{
  "model": "image VAE",
  "dataset": "photos with spoken descriptions (Open Images, Localized Narratives)",
  "train_examples": 203450,
  "image_size": 32,
  "crop_scale_min": 1,
  "horizontal_flip": true,
  "translate": 0.06,
  "rotation_deg": 10,
  "color_jitter": 0.1,
  "bottleneck": "kl",
  "downsampling_factor": 8,
  "encoder_arch": "convnext",
  "encoder_isotropic": false,
  "encoder_norm": "layernorm",
  "encoder_activation": "gelu",
  "encoder_mlp_ratio": 4,
  "encoder_inner_norm": false,
  "encoder_patch_size": [2, 2],
  "encoder_depths": [3, 3, 3],
  "encoder_widths": [48, 96, 192],
  "encoder_kernel_size": 7,
  "loss": "mse",
  "latent_channels": 4,
  "decoder_norm": "batchnorm",
  "decoder_activation": "silu",
  "decoder_widths": [48, 96, 144, 192],
  "decoder_blocks_per_level": 3,
  "decoder_block": "basic",
  "decoder_dropout": 0.05,
  "decoder_attention": false,
  "decoder_upsampling": "nearest_conv",
  "kl_weight": 0.01,
  "init": "xavier_uniform",
  "residual_init": "zero_last",
  "optimizer": "muon",
  "muon_scale": "match_rms_adamw",
  "lr": 0.0058,
  "momentum": 0.9,
  "nesterov": true,
  "orthogonalizer": "newton_schulz_5",
  "adamw_lr_other_params": 0.0012,
  "grad_clip": 5.0,
  "steps": 5000,
  "batch_size": 128,
  "epochs": 3.1,
  "lr_schedule": "step",
  "warmup_steps": 150,
  "weight_decay": 0.04,
  "adamw_weight_decay_other_params": 0.01
}
Rows from block 7 of the decoder, named by matrix and row number. Rows with one number belong to one channel. Each number is 200 + 20 x the weight over its row's rms, rounded and kept within 0 to 999. All counts start at 0. After the name is the row's rms in percent of the matrix's.
# convs0: first 3x3 conv (decoder.decb.1.2.convs.0.weight, 96x96x3x3), inputs 0-23, a 3x3 kernel for each
# convs1: second 3x3 conv (decoder.decb.1.2.convs.1.weight, 96x96x3x3, transposed), outputs 0-23, a 3x3 kernel for each
convs0.31,108,179,181,204,181,181,179,209,218,193,192,197,192,211,192,180,219,203,175,225,224,203,208,203,187,211,176,196,205,194,179,233,227,187,221,230,202,217,200,230,198,174,206,184,155,207,200,216,196,198,180,189,237,177,191,185,200,220,201,218,225,211,223,241,193,208,188,217,221,188,207,238,194,196,197,189,197,207,189,186,191,171,232,194,205,226,178,197,222,158,190,208,186,198,211,194,197,213,201,203,201,177,186,214,170,182,220,204,181,213,192,238,201,193,182,200,230,187,221,173,200,236,203,217,208,224,217,179,195,198,202,214,202,223,234,193,220,181,193,243,205,213,234,211,212,224,239,230,226,218,191,207,205,181,217,201,207,224,210,196,217,225,192,200,214,232,183,197,213,185,189,199,199,185,165,186,200,203,191,190,225,186,207,222,182,217,219,181,214,215,221,222,227,222,220,212,216,221,199,213,205,187,212,216,211,242,225,209,195,179,187,212,196,187,214,218,186
convs1.31,099,215,202,208,222,210,214,224,203,217,201,183,198,230,197,199,223,207,183,211,197,188,191,190,182,173,188,189,214,173,215,212,202,194,202,206,222,236,245,214,232,223,179,207,179,174,216,197,227,207,207,239,191,237,254,189,195,191,210,192,209,191,189,213,192,207,191,216,220,195,202,218,201,187,198,177,190,211,190,181,210,202,226,236,195,234,230,208,198,202,182,230,231,236,211,235,230,211,237,227,196,187,206,211,216,201,201,244,215,157,149,213,186,164,208,185,187,208,207,192,227,193,193,193,189,205,203,187,178,219,183,206,233,198,172,208,198,199,162,217,224,175,221,211,205,219,192,161,190,185,173,184,177,168,184,205,221,226,218,245,195,199,238,192,176,188,173,191,197,192,194,177,203,198,211,209,198,188,225,186,180,207,190,201,207,224,222,208,186,197,203,173,201,194,132,144,202,159,163,181,193,210,186,214,191,188,199,205,163,167,194,186,179,196,179,183,219
convs0.32,094,199,205,188,225,238,196,203,228,164,229,215,162,211,215,170,169,198,180,209,221,207,178,202,203,197,217,185,151,201,200,175,222,175,194,188,150,198,221,200,203,212,208,189,193,210,200,187,180,205,216,162,207,212,172,207,176,188,198,180,193,202,204,214,239,194,191,171,203,208,173,221,204,195,206,180,191,209,172,216,226,176,160,170,203,217,229,173,209,213,173,224,224,212,204,203,206,220,217,219,212,216,214,202,202,186,205,190,193,169,218,216,194,199,199,195,176,226,189,167,214,173,172,210,204,176,178,194,215,194,180,216,185,192,211,187,197,188,169,189,244,206,186,190,162,208,230,191,187,227,194,205,197,167,183,199,226,218,201,213,219,214,225,205,198,218,205,201,196,192,212,194,185,230,216,187,199,177,199,201,193,181,185,168,183,199,199,204,218,215,180,202,238,209,209,220,237,210,198,195,199,183,191,206,196,182,201,182,169,187,205,219,225,204,182,198,200
convs1.32,094,238,224,193,217,182,195,205,184,196,217,175,190,209,159,157,189,187,194,246,168,188,188,174,194,186,206,229,224,209,174,217,183,165,177,183,197,185,182,178,210,208,215,209,194,197,213,185,170,189,183,190,207,213,208,174,163,220,201,207,237,198,186,195,181,193,221,159,194,197,192,200,190,217,187,166,210,196,186,183,199,191,210,214,242,228,186,195,216,210,198,177,199,210,182,190,205,203,189,190,176,216,191,210,234,225,187,191,199,204,187,165,200,212,214,197,208,228,161,195,185,178,222,184,204,218,182,220,237,209,204,184,211,198,191,223,219,222,225,188,202,215,202,207,193,243,200,210,216,187,209,202,159,188,202,208,176,203,185,175,177,205,225,219,239,214,218,239,215,178,182,193,200,195,180,204,192,170,199,172,158,202,210,184,209,220,199,195,194,233,192,179,176,222,169,152,213,197,197,242,170,195,202,186,185,212,210,216,221,179,209,169,181,202,180,188,211
convs0.33,100,219,197,204,209,210,206,214,221,210,176,173,189,164,170,185,215,231,252,197,211,204,221,226,208,208,228,197,160,187,207,184,188,207,219,201,214,207,188,205,199,192,196,187,163,173,180,174,161,187,170,174,185,161,196,188,206,213,193,212,208,184,172,194,190,176,197,209,214,231,219,215,220,208,177,189,204,162,188,230,199,217,191,206,217,206,220,217,236,223,163,221,213,222,225,202,206,180,175,178,215,233,225,229,229,210,193,166,160,215,223,205,177,168,189,200,191,252,173,223,196,187,189,179,224,188,198,198,182,203,219,208,222,213,209,227,219,194,219,198,199,221,197,203,202,185,196,220,205,199,203,201,196,207,219,189,194,222,182,191,209,207,222,199,196,201,192,194,202,194,194,183,182,183,193,185,195,183,261,222,160,182,160,175,181,187,221,191,185,227,197,191,194,174,194,188,180,201,210,185,202,210,196,191,192,196,184,175,213,222,223,231,234,212,228,218,211
convs1.33,092,202,205,213,174,183,206,188,211,212,208,206,191,206,207,219,194,229,247,203,173,202,211,217,234,191,193,190,161,154,202,185,163,202,193,234,256,217,216,206,184,192,182,210,214,223,158,188,208,195,227,248,244,237,230,232,219,240,206,189,219,192,207,237,188,209,201,224,209,209,228,205,195,223,208,182,248,236,192,197,205,204,190,172,195,158,155,200,188,190,206,198,192,219,217,183,196,200,174,203,212,209,222,166,183,210,162,164,160,204,212,213,190,205,216,204,198,209,207,197,224,206,185,215,239,236,223,178,192,196,217,244,231,206,208,170,212,182,187,200,183,144,205,185,190,187,194,215,187,206,220,188,213,206,215,198,188,207,214,219,213,203,205,168,209,221,229,252,222,195,196,185,178,189,175,169,176,195,205,205,186,208,242,244,194,178,200,233,238,227,211,206,192,227,214,221,186,192,198,213,222,216,233,220,218,195,204,192,203,229,199,163,186,158,221,211,207
convs0.34,099,177,169,211,208,201,232,196,183,213,205,202,216,203,212,203,195,190,186,207,175,205,222,192,191,221,237,190,144,198,187,180,199,188,216,173,175,188,177,197,212,189,203,227,201,221,144,207,180,159,206,218,199,171,190,186,198,207,202,208,212,202,202,220,202,210,186,179,163,194,226,196,196,187,210,206,199,222,218,203,211,208,225,222,158,189,224,168,188,156,172,201,195,231,188,180,203,190,185,195,193,202,201,180,181,200,208,192,199,202,208,219,178,187,210,184,173,196,194,222,208,236,211,207,224,169,175,190,210,219,182,202,208,186,159,176,207,195,183,176,233,241,165,132,207,205,206,208,185,199,223,204,178,201,190,203,246,188,220,221,181,221,211,229,210,223,213,220,219,171,208,198,197,180,191,172,184,208,240,211,151,179,199,212,195,210,199,206,207,172,185,193,244,208,195,225,200,210,224,205,210,221,204,196,219,199,198,212,204,213,216,162,186,183,183,187,175
convs1.34,094,234,204,211,234,177,189,218,211,184,204,182,238,196,229,182,199,215,201,219,209,219,208,213,222,234,230,249,197,229,209,199,208,244,205,202,226,191,181,187,231,215,192,194,234,207,221,222,202,170,190,196,180,176,200,182,175,203,244,186,182,221,230,216,200,190,186,193,221,189,237,222,190,188,189,219,212,210,208,212,181,177,180,199,232,212,216,219,195,188,194,207,212,175,195,239,193,214,226,192,208,189,154,198,220,181,147,153,187,207,208,192,235,221,190,242,212,189,237,200,173,228,200,170,221,201,184,228,215,196,200,218,202,206,182,194,205,209,211,192,169,209,175,201,203,215,218,200,175,173,237,208,200,225,191,207,178,175,161,173,203,196,213,234,189,213,195,183,199,211,229,190,236,214,193,214,203,210,217,216,228,184,178,186,207,210,215,226,245,233,186,178,208,177,194,187,182,203,226,167,190,221,182,178,200,190,190,189,242,229,214,181,208,216,189,171,190
convs0.35,099,210,214,201,199,204,215,173,190,203,200,208,202,192,199,214,210,221,235,188,209,201,188,195,207,179,215,200,209,191,176,238,214,187,216,196,203,224,197,202,211,199,207,194,185,212,194,201,214,221,228,174,188,225,186,200,226,226,202,225,221,191,207,207,206,196,212,192,201,192,173,187,179,195,191,236,218,159,186,251,181,185,208,193,206,233,219,157,224,243,175,168,171,169,207,196,185,208,209,204,196,201,194,202,232,212,197,226,202,186,209,178,183,181,198,165,169,202,219,204,202,188,198,194,186,210,212,188,212,169,190,206,149,201,225,185,240,201,178,256,207,159,230,243,190,188,196,183,190,222,188,198,226,215,176,192,204,180,184,202,212,215,224,174,185,206,166,179,211,157,182,221,198,172,213,189,183,240,203,163,221,196,223,187,190,224,206,179,204,218,199,194,219,215,209,223,202,196,214,196,187,189,209,191,183,211,210,203,184,199,234,224,207,206,214,195,230
convs1.35,096,194,204,203,189,207,200,189,206,184,174,162,159,179,181,189,167,155,190,200,179,246,225,207,259,190,177,225,203,197,201,213,214,201,194,234,189,162,173,203,188,189,183,188,183,173,180,172,193,203,162,201,188,153,210,196,169,209,175,154,218,183,161,209,199,194,171,234,203,176,236,214,196,206,190,175,214,217,209,179,200,186,233,226,202,232,232,189,206,219,195,194,200,220,189,168,191,203,168,171,199,189,250,174,172,232,199,195,199,204,222,208,187,204,212,199,202,209,177,178,184,203,195,185,234,237,198,186,167,160,214,200,175,227,252,199,209,193,208,218,209,197,230,240,239,208,213,214,214,208,220,213,207,215,203,188,178,202,202,215,177,165,197,230,247,242,217,219,253,191,167,206,172,232,225,190,228,238,171,212,226,181,206,237,147,179,235,160,168,217,207,204,184,211,219,192,215,231,199,221,193,170,206,191,177,198,206,205,205,213,197,186,196,191,191,185,207
convs0.36,102,198,228,198,187,218,189,174,216,198,196,193,172,189,198,156,193,208,170,195,215,205,230,193,186,192,261,211,201,188,191,204,203,199,221,192,176,198,210,193,196,224,200,191,224,200,177,195,203,171,226,198,191,192,160,195,192,182,213,198,207,203,198,192,207,209,174,196,220,186,193,211,201,181,207,215,182,215,205,189,184,185,217,204,201,196,220,236,159,209,235,213,229,206,204,221,216,191,206,199,209,228,194,208,210,213,209,182,163,185,223,191,185,193,189,231,202,200,164,176,183,203,201,198,282,219,184,165,200,174,195,221,171,205,222,178,208,197,159,199,208,170,193,202,182,197,179,173,175,163,171,200,207,214,188,223,241,228,216,199,214,191,153,188,211,227,187,207,238,176,210,239,185,153,194,233,174,220,295,249,247,210,202,197,230,205,211,228,205,207,225,225,245,230,208,218,208,214,215,212,204,192,208,201,198,191,194,201,183,185,169,214,210,166,189,204,175
convs1.36,107,178,191,218,196,220,191,206,195,190,218,199,208,227,211,220,163,199,219,199,156,205,211,151,190,195,182,183,210,186,208,201,200,196,190,220,203,158,157,196,204,196,219,225,219,210,201,200,209,212,217,211,183,198,190,215,190,209,191,156,220,200,155,207,199,169,198,224,194,221,219,165,194,225,211,209,225,239,222,195,218,216,174,177,182,207,195,200,197,217,202,181,190,194,193,172,178,216,154,189,217,194,235,160,161,197,190,180,183,204,202,218,172,174,212,219,190,226,192,210,192,186,228,209,217,264,205,204,204,204,187,214,179,181,189,138,181,178,181,198,190,177,168,174,186,212,200,185,230,204,193,196,199,198,200,206,203,200,180,212,202,157,210,164,174,204,153,173,204,161,179,201,186,200,187,168,180,185,189,196,214,176,179,158,220,220,178,210,186,174,206,181,182,191,177,175,197,188,201,238,215,217,239,203,246,216,194,194,204,197,170,209,184,153,207,163,177
convs0.37,103,201,207,189,190,189,182,199,209,201,193,186,189,185,188,191,169,184,200,202,223,172,181,170,205,215,182,225,167,145,170,192,201,184,171,190,169,196,194,200,220,212,206,200,210,209,163,153,177,224,181,191,217,187,193,199,162,179,203,190,191,207,200,207,215,196,201,184,198,211,180,190,201,174,173,192,191,182,199,207,207,209,192,185,203,203,169,190,261,255,242,173,182,195,237,216,213,221,187,188,180,144,187,218,216,198,211,220,186,180,204,260,206,207,187,177,154,157,186,205,215,174,216,182,207,234,180,204,215,211,222,221,218,190,211,209,179,159,208,230,231,197,212,228,202,210,212,210,209,212,227,172,186,195,178,175,198,208,189,200,231,203,210,199,190,204,196,198,214,227,236,247,261,184,205,187,174,196,101,180,240,210,189,192,194,216,224,175,191,203,213,221,216,222,215,200,204,194,198,187,167,176,219,205,206,210,194,207,207,191,203,218,200,220,186,199,194
convs1.37,104,164,188,176,196,189,181,210,192,197,206,220,239,216,205,206,226,239,209,197,212,211,229,231,200,194,206,185,206,219,191,205,213,197,226,194,230,184,198,173,178,195,201,217,211,187,216,224,226,221,211,199,202,183,176,214,208,216,224,253,207,215,222,206,237,229,213,221,233,204,165,183,186,211,198,198,211,176,178,173,186,182,201,214,235,217,215,231,210,194,200,229,223,240,214,204,246,203,215,220,190,224,183,218,227,184,222,200,179,190,180,211,187,188,175,235,229,232,213,233,208,214,214,185,191,186,209,212,225,249,197,177,205,184,127,172,183,190,177,190,203,221,185,198,191,183,203,183,193,218,206,194,155,183,174,207,219,209,191,204,202,193,191,173,193,166,211,205,194,192,201,187,215,214,215,202,234,198,181,219,202,213,194,178,228,230,211,191,214,242,224,228,232,237,237,223,197,221,205,223,208,199,170,189,171,189,207,181,203,208,188,210,204,195,182,199,216
convs0.38,102,222,202,188,212,186,188,219,206,214,208,190,185,187,199,227,225,228,250,196,183,213,192,211,196,157,175,187,182,214,219,205,196,202,243,207,205,204,224,212,188,200,196,180,185,190,203,212,222,192,193,245,201,179,231,173,169,186,182,193,231,214,200,215,201,205,212,209,212,211,221,216,195,210,200,197,193,210,192,161,178,172,193,218,221,209,213,259,231,153,195,210,222,210,215,219,212,219,196,201,212,218,200,207,219,229,186,192,218,185,183,169,186,215,237,219,185,211,160,194,187,190,210,221,207,202,183,204,220,224,204,216,235,198,194,194,177,200,229,177,193,212,231,200,204,168,159,181,166,151,157,215,208,204,201,210,185,216,217,179,220,242,217,191,224,218,182,237,221,175,189,189,228,189,187,211,202,172,179,199,179,222,210,215,212,202,188,192,206,176,176,182,153,206,216,192,217,210,198,198,221,213,196,217,207,204,221,211,202,212,188,218,217,229,194,172,173
convs1.38,096,180,206,194,177,198,180,197,181,216,184,194,143,187,229,234,208,192,223,239,248,206,191,206,193,198,218,236,175,200,176,198,220,214,199,175,209,212,196,207,191,165,198,200,193,209,171,188,210,180,161,212,202,225,220,207,221,212,193,217,210,210,199,189,208,197,156,214,196,184,189,191,211,225,240,218,217,197,208,203,174,190,222,224,213,191,211,202,188,205,189,185,204,219,214,230,210,187,198,188,189,191,226,183,151,170,203,217,212,161,200,217,184,192,222,172,178,208,216,183,174,207,206,217,194,205,195,195,212,193,182,199,151,183,169,176,202,186,215,224,227,227,210,210,198,200,191,210,223,225,184,217,234,225,180,172,185,235,217,221,253,243,239,203,213,210,218,194,209,223,181,194,206,195,175,213,194,171,220,194,179,162,203,231,206,192,218,236,193,200,190,202,189,205,187,199,199,171,181,195,215,189,224,198,206,208,194,214,203,189,171,193,161,170,167,153,175
convs0.39,101,201,208,213,203,204,207,216,215,220,229,223,213,223,223,204,196,198,200,204,206,186,194,184,178,215,192,225,225,202,182,216,188,189,192,189,189,210,207,183,196,178,183,191,179,189,212,197,205,168,158,187,199,192,193,218,210,204,187,192,194,195,182,189,212,229,231,203,204,193,194,190,200,194,201,184,198,198,190,183,192,179,198,217,198,179,176,182,190,219,205,188,206,208,192,199,203,216,194,193,181,194,208,173,185,202,193,175,199,182,172,225,198,208,225,187,176,155,205,157,187,232,229,231,188,196,190,231,224,219,201,192,191,188,199,196,229,228,201,202,200,203,190,223,208,199,221,203,223,225,220,187,185,177,220,220,246,188,190,198,187,172,161,215,212,211,216,192,203,216,199,203,207,191,129,205,183,173,200,173,263,213,203,206,201,195,216,175,158,197,185,212,222,154,186,203,205,212,215,182,196,214,200,202,210,196,184,198,239,235,217,201,198,191,166,183,194
convs1.39,100,217,208,198,199,182,183,206,210,224,236,241,247,206,170,164,237,197,205,201,211,202,202,166,172,217,229,239,212,226,232,207,189,196,184,177,221,209,206,210,201,205,186,206,184,215,235,223,213,207,235,239,183,196,207,201,185,193,202,174,178,188,180,180,207,183,187,203,196,164,188,191,189,220,216,205,200,170,176,217,190,192,219,226,213,236,206,188,180,165,178,209,202,206,194,187,191,211,205,213,211,203,189,183,168,163,211,244,237,221,198,187,207,204,214,181,235,230,185,188,200,163,173,167,166,200,205,206,232,183,196,187,159,196,172,183,168,173,174,186,184,190,208,185,205,186,189,192,193,175,193,193,209,213,235,215,217,206,193,206,203,198,199,217,205,188,185,171,161,202,179,178,213,226,203,178,176,174,164,176,182,215,223,205,189,182,209,198,207,206,196,196,201,177,178,175,178,182,170,227,214,232,163,166,167,161,165,186,206,186,187,178,189,209,171,196,206
convs0.40,097,202,201,187,218,234,211,216,233,213,181,184,178,194,201,205,190,197,192,157,203,185,197,239,210,155,157,183,215,202,209,212,223,213,230,252,230,188,196,219,198,201,205,234,224,216,213,203,173,221,191,182,222,244,206,192,208,186,208,233,218,190,193,198,195,193,213,217,187,205,205,197,215,184,189,208,188,200,211,191,197,196,212,226,224,188,190,223,201,214,203,179,205,196,216,226,171,202,211,171,187,162,201,220,206,185,209,219,179,222,199,203,197,206,158,221,217,191,195,168,205,175,204,233,191,233,211,187,189,186,201,208,213,190,199,195,210,211,241,197,203,216,249,215,231,217,217,209,203,181,162,217,227,192,196,183,205,201,211,218,209,205,212,202,194,186,190,208,202,198,206,203,224,215,239,212,215,216,198,209,224,194,198,195,165,188,193,186,214,217,180,192,188,181,218,206,172,213,211,198,211,223,212,229,240,212,231,232,189,196,184,206,207,195,209,203,207
convs1.40,102,199,197,224,192,170,215,193,170,210,188,225,222,190,187,218,217,180,213,233,226,204,220,184,189,205,209,230,184,197,206,183,231,241,197,221,207,197,210,191,216,223,197,161,166,184,206,181,203,212,183,192,191,180,190,179,199,207,182,188,204,195,214,201,207,226,196,201,220,184,212,203,209,209,229,207,202,203,162,224,218,179,208,226,201,206,211,196,171,159,169,189,188,190,165,170,184,170,178,216,225,166,202,208,197,194,217,274,236,217,204,197,247,223,200,204,211,204,206,201,233,195,221,252,176,223,205,194,195,233,204,203,172,192,192,186,176,216,186,195,216,170,214,184,168,216,217,196,201,213,198,196,198,197,212,218,195,189,211,193,190,205,187,170,188,235,168,180,218,221,201,218,157,189,212,180,192,200,182,191,184,180,191,211,198,207,201,220,202,192,177,201,237,186,197,207,189,196,175,186,196,194,184,207,178,190,184,167,190,236,187,181,220,231,188,209,245
convs0.41,102,208,202,199,203,192,199,209,193,196,248,207,161,259,227,176,213,196,169,228,194,171,206,197,189,149,196,252,215,180,197,218,204,221,220,192,190,173,203,189,167,200,191,163,181,172,185,164,214,154,180,252,180,190,216,231,236,220,219,216,211,211,193,197,212,209,197,210,155,213,215,161,225,191,206,202,188,214,195,175,208,194,221,218,170,161,210,191,152,194,207,199,204,218,203,210,221,212,191,196,189,214,225,187,216,242,207,225,242,209,186,185,211,183,151,241,191,158,185,203,211,172,175,208,197,181,183,191,190,199,213,219,241,219,201,195,203,195,170,178,221,220,190,203,192,199,181,174,199,181,211,206,170,178,180,181,181,203,222,188,226,214,163,208,200,203,184,222,212,177,203,205,248,209,177,293,190,146,192,218,196,206,187,227,220,202,228,218,212,209,201,192,194,199,193,176,208,189,179,213,204,179,209,215,212,218,218,206,208,209,183,201,204,180,228,213,162
convs1.41,098,220,224,217,209,200,207,202,198,193,211,204,177,179,177,162,179,185,170,210,215,221,220,226,216,216,195,210,220,207,161,201,190,170,200,180,166,200,192,195,207,188,194,193,176,186,195,201,212,187,207,215,187,231,214,206,192,204,216,214,209,212,199,205,185,177,173,169,177,169,168,169,160,200,183,199,193,179,208,187,195,206,230,209,204,251,217,216,211,203,207,240,223,207,203,216,208,168,187,202,169,211,179,188,244,210,169,211,193,224,203,187,200,208,187,196,195,185,208,223,188,224,212,205,208,193,224,157,192,205,153,186,211,216,198,215,209,213,210,175,203,214,192,206,205,208,197,195,178,195,172,217,188,175,214,217,222,209,216,215,214,222,204,197,223,222,224,231,216,196,232,215,228,195,177,254,232,172,241,216,164,200,190,190,204,174,171,184,161,188,226,219,232,211,211,222,195,211,218,193,209,214,185,184,201,197,191,213,234,194,182,234,197,173,209,186,177
convs0.42,103,203,232,227,196,200,197,178,182,165,197,189,198,213,194,192,196,191,179,199,193,214,196,222,242,219,179,174,137,190,207,189,211,201,197,207,218,216,232,222,215,208,208,215,203,209,158,214,190,205,240,193,216,177,186,188,197,202,195,206,203,200,220,208,223,190,212,163,200,201,192,237,214,184,204,197,192,195,193,179,174,191,185,208,202,210,237,215,211,172,176,189,207,183,214,201,211,197,204,224,177,228,218,183,202,205,201,197,180,144,191,222,201,205,218,187,220,204,161,177,193,177,193,183,197,214,189,164,193,198,170,174,186,201,186,207,138,157,192,199,201,211,207,227,223,229,225,218,200,208,194,187,184,179,170,209,182,186,199,215,200,201,234,199,228,212,221,218,199,234,207,194,178,172,171,165,216,169,129,203,192,199,199,191,214,203,173,187,191,202,194,215,202,200,206,195,195,206,201,198,201,180,202,207,199,203,211,192,188,186,182,181,206,194,188,185,194
convs1.42,093,216,216,229,208,214,190,209,204,182,192,189,211,205,188,197,205,214,207,210,204,221,190,175,198,187,190,227,147,231,189,179,231,190,177,178,219,161,177,171,170,186,184,200,203,200,197,218,189,222,227,205,203,194,196,218,194,204,193,190,201,205,210,207,243,185,174,215,207,188,214,216,172,242,206,220,221,191,214,215,187,219,176,214,226,194,198,199,195,184,192,172,201,200,209,193,174,209,202,193,208,178,176,182,192,209,226,212,205,214,204,182,220,208,182,212,223,204,235,199,201,200,218,208,206,216,237,172,215,211,215,211,196,207,188,158,188,220,186,203,190,218,204,195,211,142,172,206,161,167,198,186,172,194,176,191,228,222,213,233,205,174,209,154,172,202,170,165,181,178,178,185,177,211,210,197,215,206,199,250,220,238,198,213,240,238,206,241,206,188,197,199,184,209,196,171,200,201,186,222,215,187,191,209,230,175,180,229,250,219,226,252,232,245,197,192,202
convs0.43,089,235,226,208,205,198,178,180,172,166,210,195,184,222,225,210,206,197,212,203,191,199,248,231,213,188,252,177,164,174,178,214,213,202,180,147,153,219,227,211,204,214,216,207,192,186,197,189,215,214,208,198,190,160,174,189,183,188,193,205,207,198,201,185,227,221,208,190,208,199,197,230,213,221,206,205,208,183,182,219,195,177,168,198,181,199,224,222,220,242,214,217,210,210,231,211,217,211,177,185,205,199,180,222,216,188,225,221,191,210,210,177,209,204,178,184,198,248,195,217,197,178,187,154,231,201,208,203,188,158,194,217,210,201,205,231,198,179,168,218,223,214,188,179,201,206,211,211,193,197,222,215,187,195,205,210,187,210,221,202,195,169,162,206,197,195,221,216,231,177,174,179,158,199,206,178,209,221,262,222,180,198,223,197,200,221,224,184,170,162,196,204,211,199,199,213,185,186,180,215,201,193,215,205,202,193,196,205,174,200,198,174,187,192,220,205,220
convs1.43,096,187,205,211,215,218,210,212,201,190,240,206,236,149,195,205,215,243,222,229,222,230,176,153,154,213,217,195,191,225,198,208,238,239,227,223,204,171,155,164,207,193,197,195,217,226,184,198,223,230,208,188,194,200,231,198,204,223,189,200,209,203,211,216,210,194,204,194,183,196,230,197,203,236,214,202,207,231,225,216,219,216,185,168,173,211,222,231,166,158,169,196,195,207,174,181,200,194,183,202,195,203,182,195,223,199,229,209,210,186,200,197,200,178,189,220,182,194,227,218,206,203,205,206,205,211,205,196,199,224,189,223,227,193,204,216,200,207,191,223,211,211,181,203,205,168,181,170,195,196,180,203,216,200,200,205,207,242,245,224,217,208,215,199,222,219,207,210,213,192,219,188,172,181,186,199,183,189,216,219,210,181,179,197,238,239,235,220,216,206,205,202,214,181,184,199,233,215,212,226,215,194,217,202,205,188,183,197,189,213,197,222,206,188,190,181,180
convs0.44,096,213,191,199,226,192,195,213,193,181,202,188,188,216,198,205,178,186,221,183,163,198,185,196,172,211,252,189,195,206,176,229,206,179,208,186,191,217,211,203,222,195,206,209,179,211,205,238,218,240,226,186,239,198,183,202,215,218,206,213,202,178,196,197,231,211,209,191,209,195,175,172,172,187,187,194,197,200,202,188,196,203,168,186,224,197,184,191,207,198,191,213,198,208,223,200,209,203,195,199,210,204,205,228,206,194,214,205,192,194,176,214,183,194,216,183,219,238,186,218,168,211,223,184,157,200,177,218,204,192,247,213,191,184,165,175,191,179,203,215,211,188,160,177,195,208,214,217,222,228,226,211,213,207,163,212,225,192,218,224,197,198,213,173,204,234,214,220,248,211,191,235,218,215,251,199,196,211,186,189,202,218,205,186,208,200,186,205,198,188,181,217,215,182,192,203,189,199,230,191,192,194,222,209,204,192,172,176,193,189,198,209,198,222,202,204,229
convs1.44,096,228,235,220,233,215,194,206,189,222,180,214,200,182,193,165,194,192,184,253,227,193,218,198,226,193,203,229,189,224,171,194,219,154,189,188,177,165,192,184,196,213,212,183,182,176,191,175,160,182,180,176,197,182,194,182,190,195,172,182,209,166,178,205,213,147,189,178,167,185,192,208,186,209,211,228,210,218,215,200,204,198,192,215,195,229,248,188,212,244,198,193,202,228,198,195,208,172,199,185,206,180,189,208,191,216,205,164,205,196,202,179,210,197,195,211,186,209,229,178,217,189,183,243,193,175,221,218,242,218,227,210,168,219,206,178,226,224,200,225,187,184,203,200,169,204,213,200,204,171,177,210,178,182,172,220,202,203,204,196,167,171,222,173,164,183,187,149,187,190,177,182,196,201,198,192,196,237,172,209,226,193,196,210,211,236,234,212,218,208,195,203,177,216,208,173,207,194,226,235,210,189,199,203,204,185,210,215,220,179,218,211,212,226,178,205,200
convs0.45,095,201,234,218,198,219,219,182,199,198,202,189,201,170,163,186,191,179,205,204,214,194,217,184,213,227,258,214,212,191,180,196,206,193,199,209,199,196,233,216,180,202,211,187,183,227,186,200,163,193,237,198,163,198,198,196,194,187,188,188,181,195,195,205,243,220,163,215,202,203,209,196,201,193,199,207,196,202,209,184,178,186,210,216,189,185,207,208,171,207,217,201,188,206,200,176,202,215,194,202,220,189,228,201,176,217,198,176,210,209,178,236,219,170,195,234,173,197,204,208,209,192,200,207,193,216,211,185,199,216,164,171,203,183,167,175,207,186,188,210,207,231,182,188,199,194,241,170,213,230,194,221,218,181,178,188,226,187,190,197,208,211,181,211,197,220,187,173,196,200,206,216,192,173,199,152,158,256,157,167,230,206,183,178,209,172,193,214,183,189,187,207,222,204,232,226,191,212,205,207,186,180,195,182,187,196,198,202,200,198,226,180,200,220,180,206,212
convs1.45,106,219,212,216,202,232,233,174,184,203,222,196,204,245,184,219,228,187,188,204,262,212,182,222,177,215,205,174,197,236,237,205,235,233,200,227,209,201,196,184,204,177,164,166,162,147,193,226,230,179,227,213,161,223,217,167,208,212,170,220,209,196,215,192,198,192,242,211,196,204,230,185,182,226,186,200,221,183,173,217,177,157,160,187,177,181,189,191,197,179,186,200,217,173,203,226,180,195,192,192,215,188,162,222,196,174,217,210,218,207,196,194,229,195,188,228,205,218,218,204,206,210,194,211,214,161,200,206,218,194,198,217,200,194,203,212,196,215,188,193,197,187,220,214,175,207,208,178,200,217,173,208,193,176,195,189,138,191,206,185,204,235,185,174,219,219,185,211,197,174,201,188,205,218,186,219,242,181,211,211,185,229,208,169,247,242,151,239,242,176,219,176,219,213,182,210,199,201,211,187,165,218,187,192,205,197,219,207,224,203,225,199,227,234,162,207,226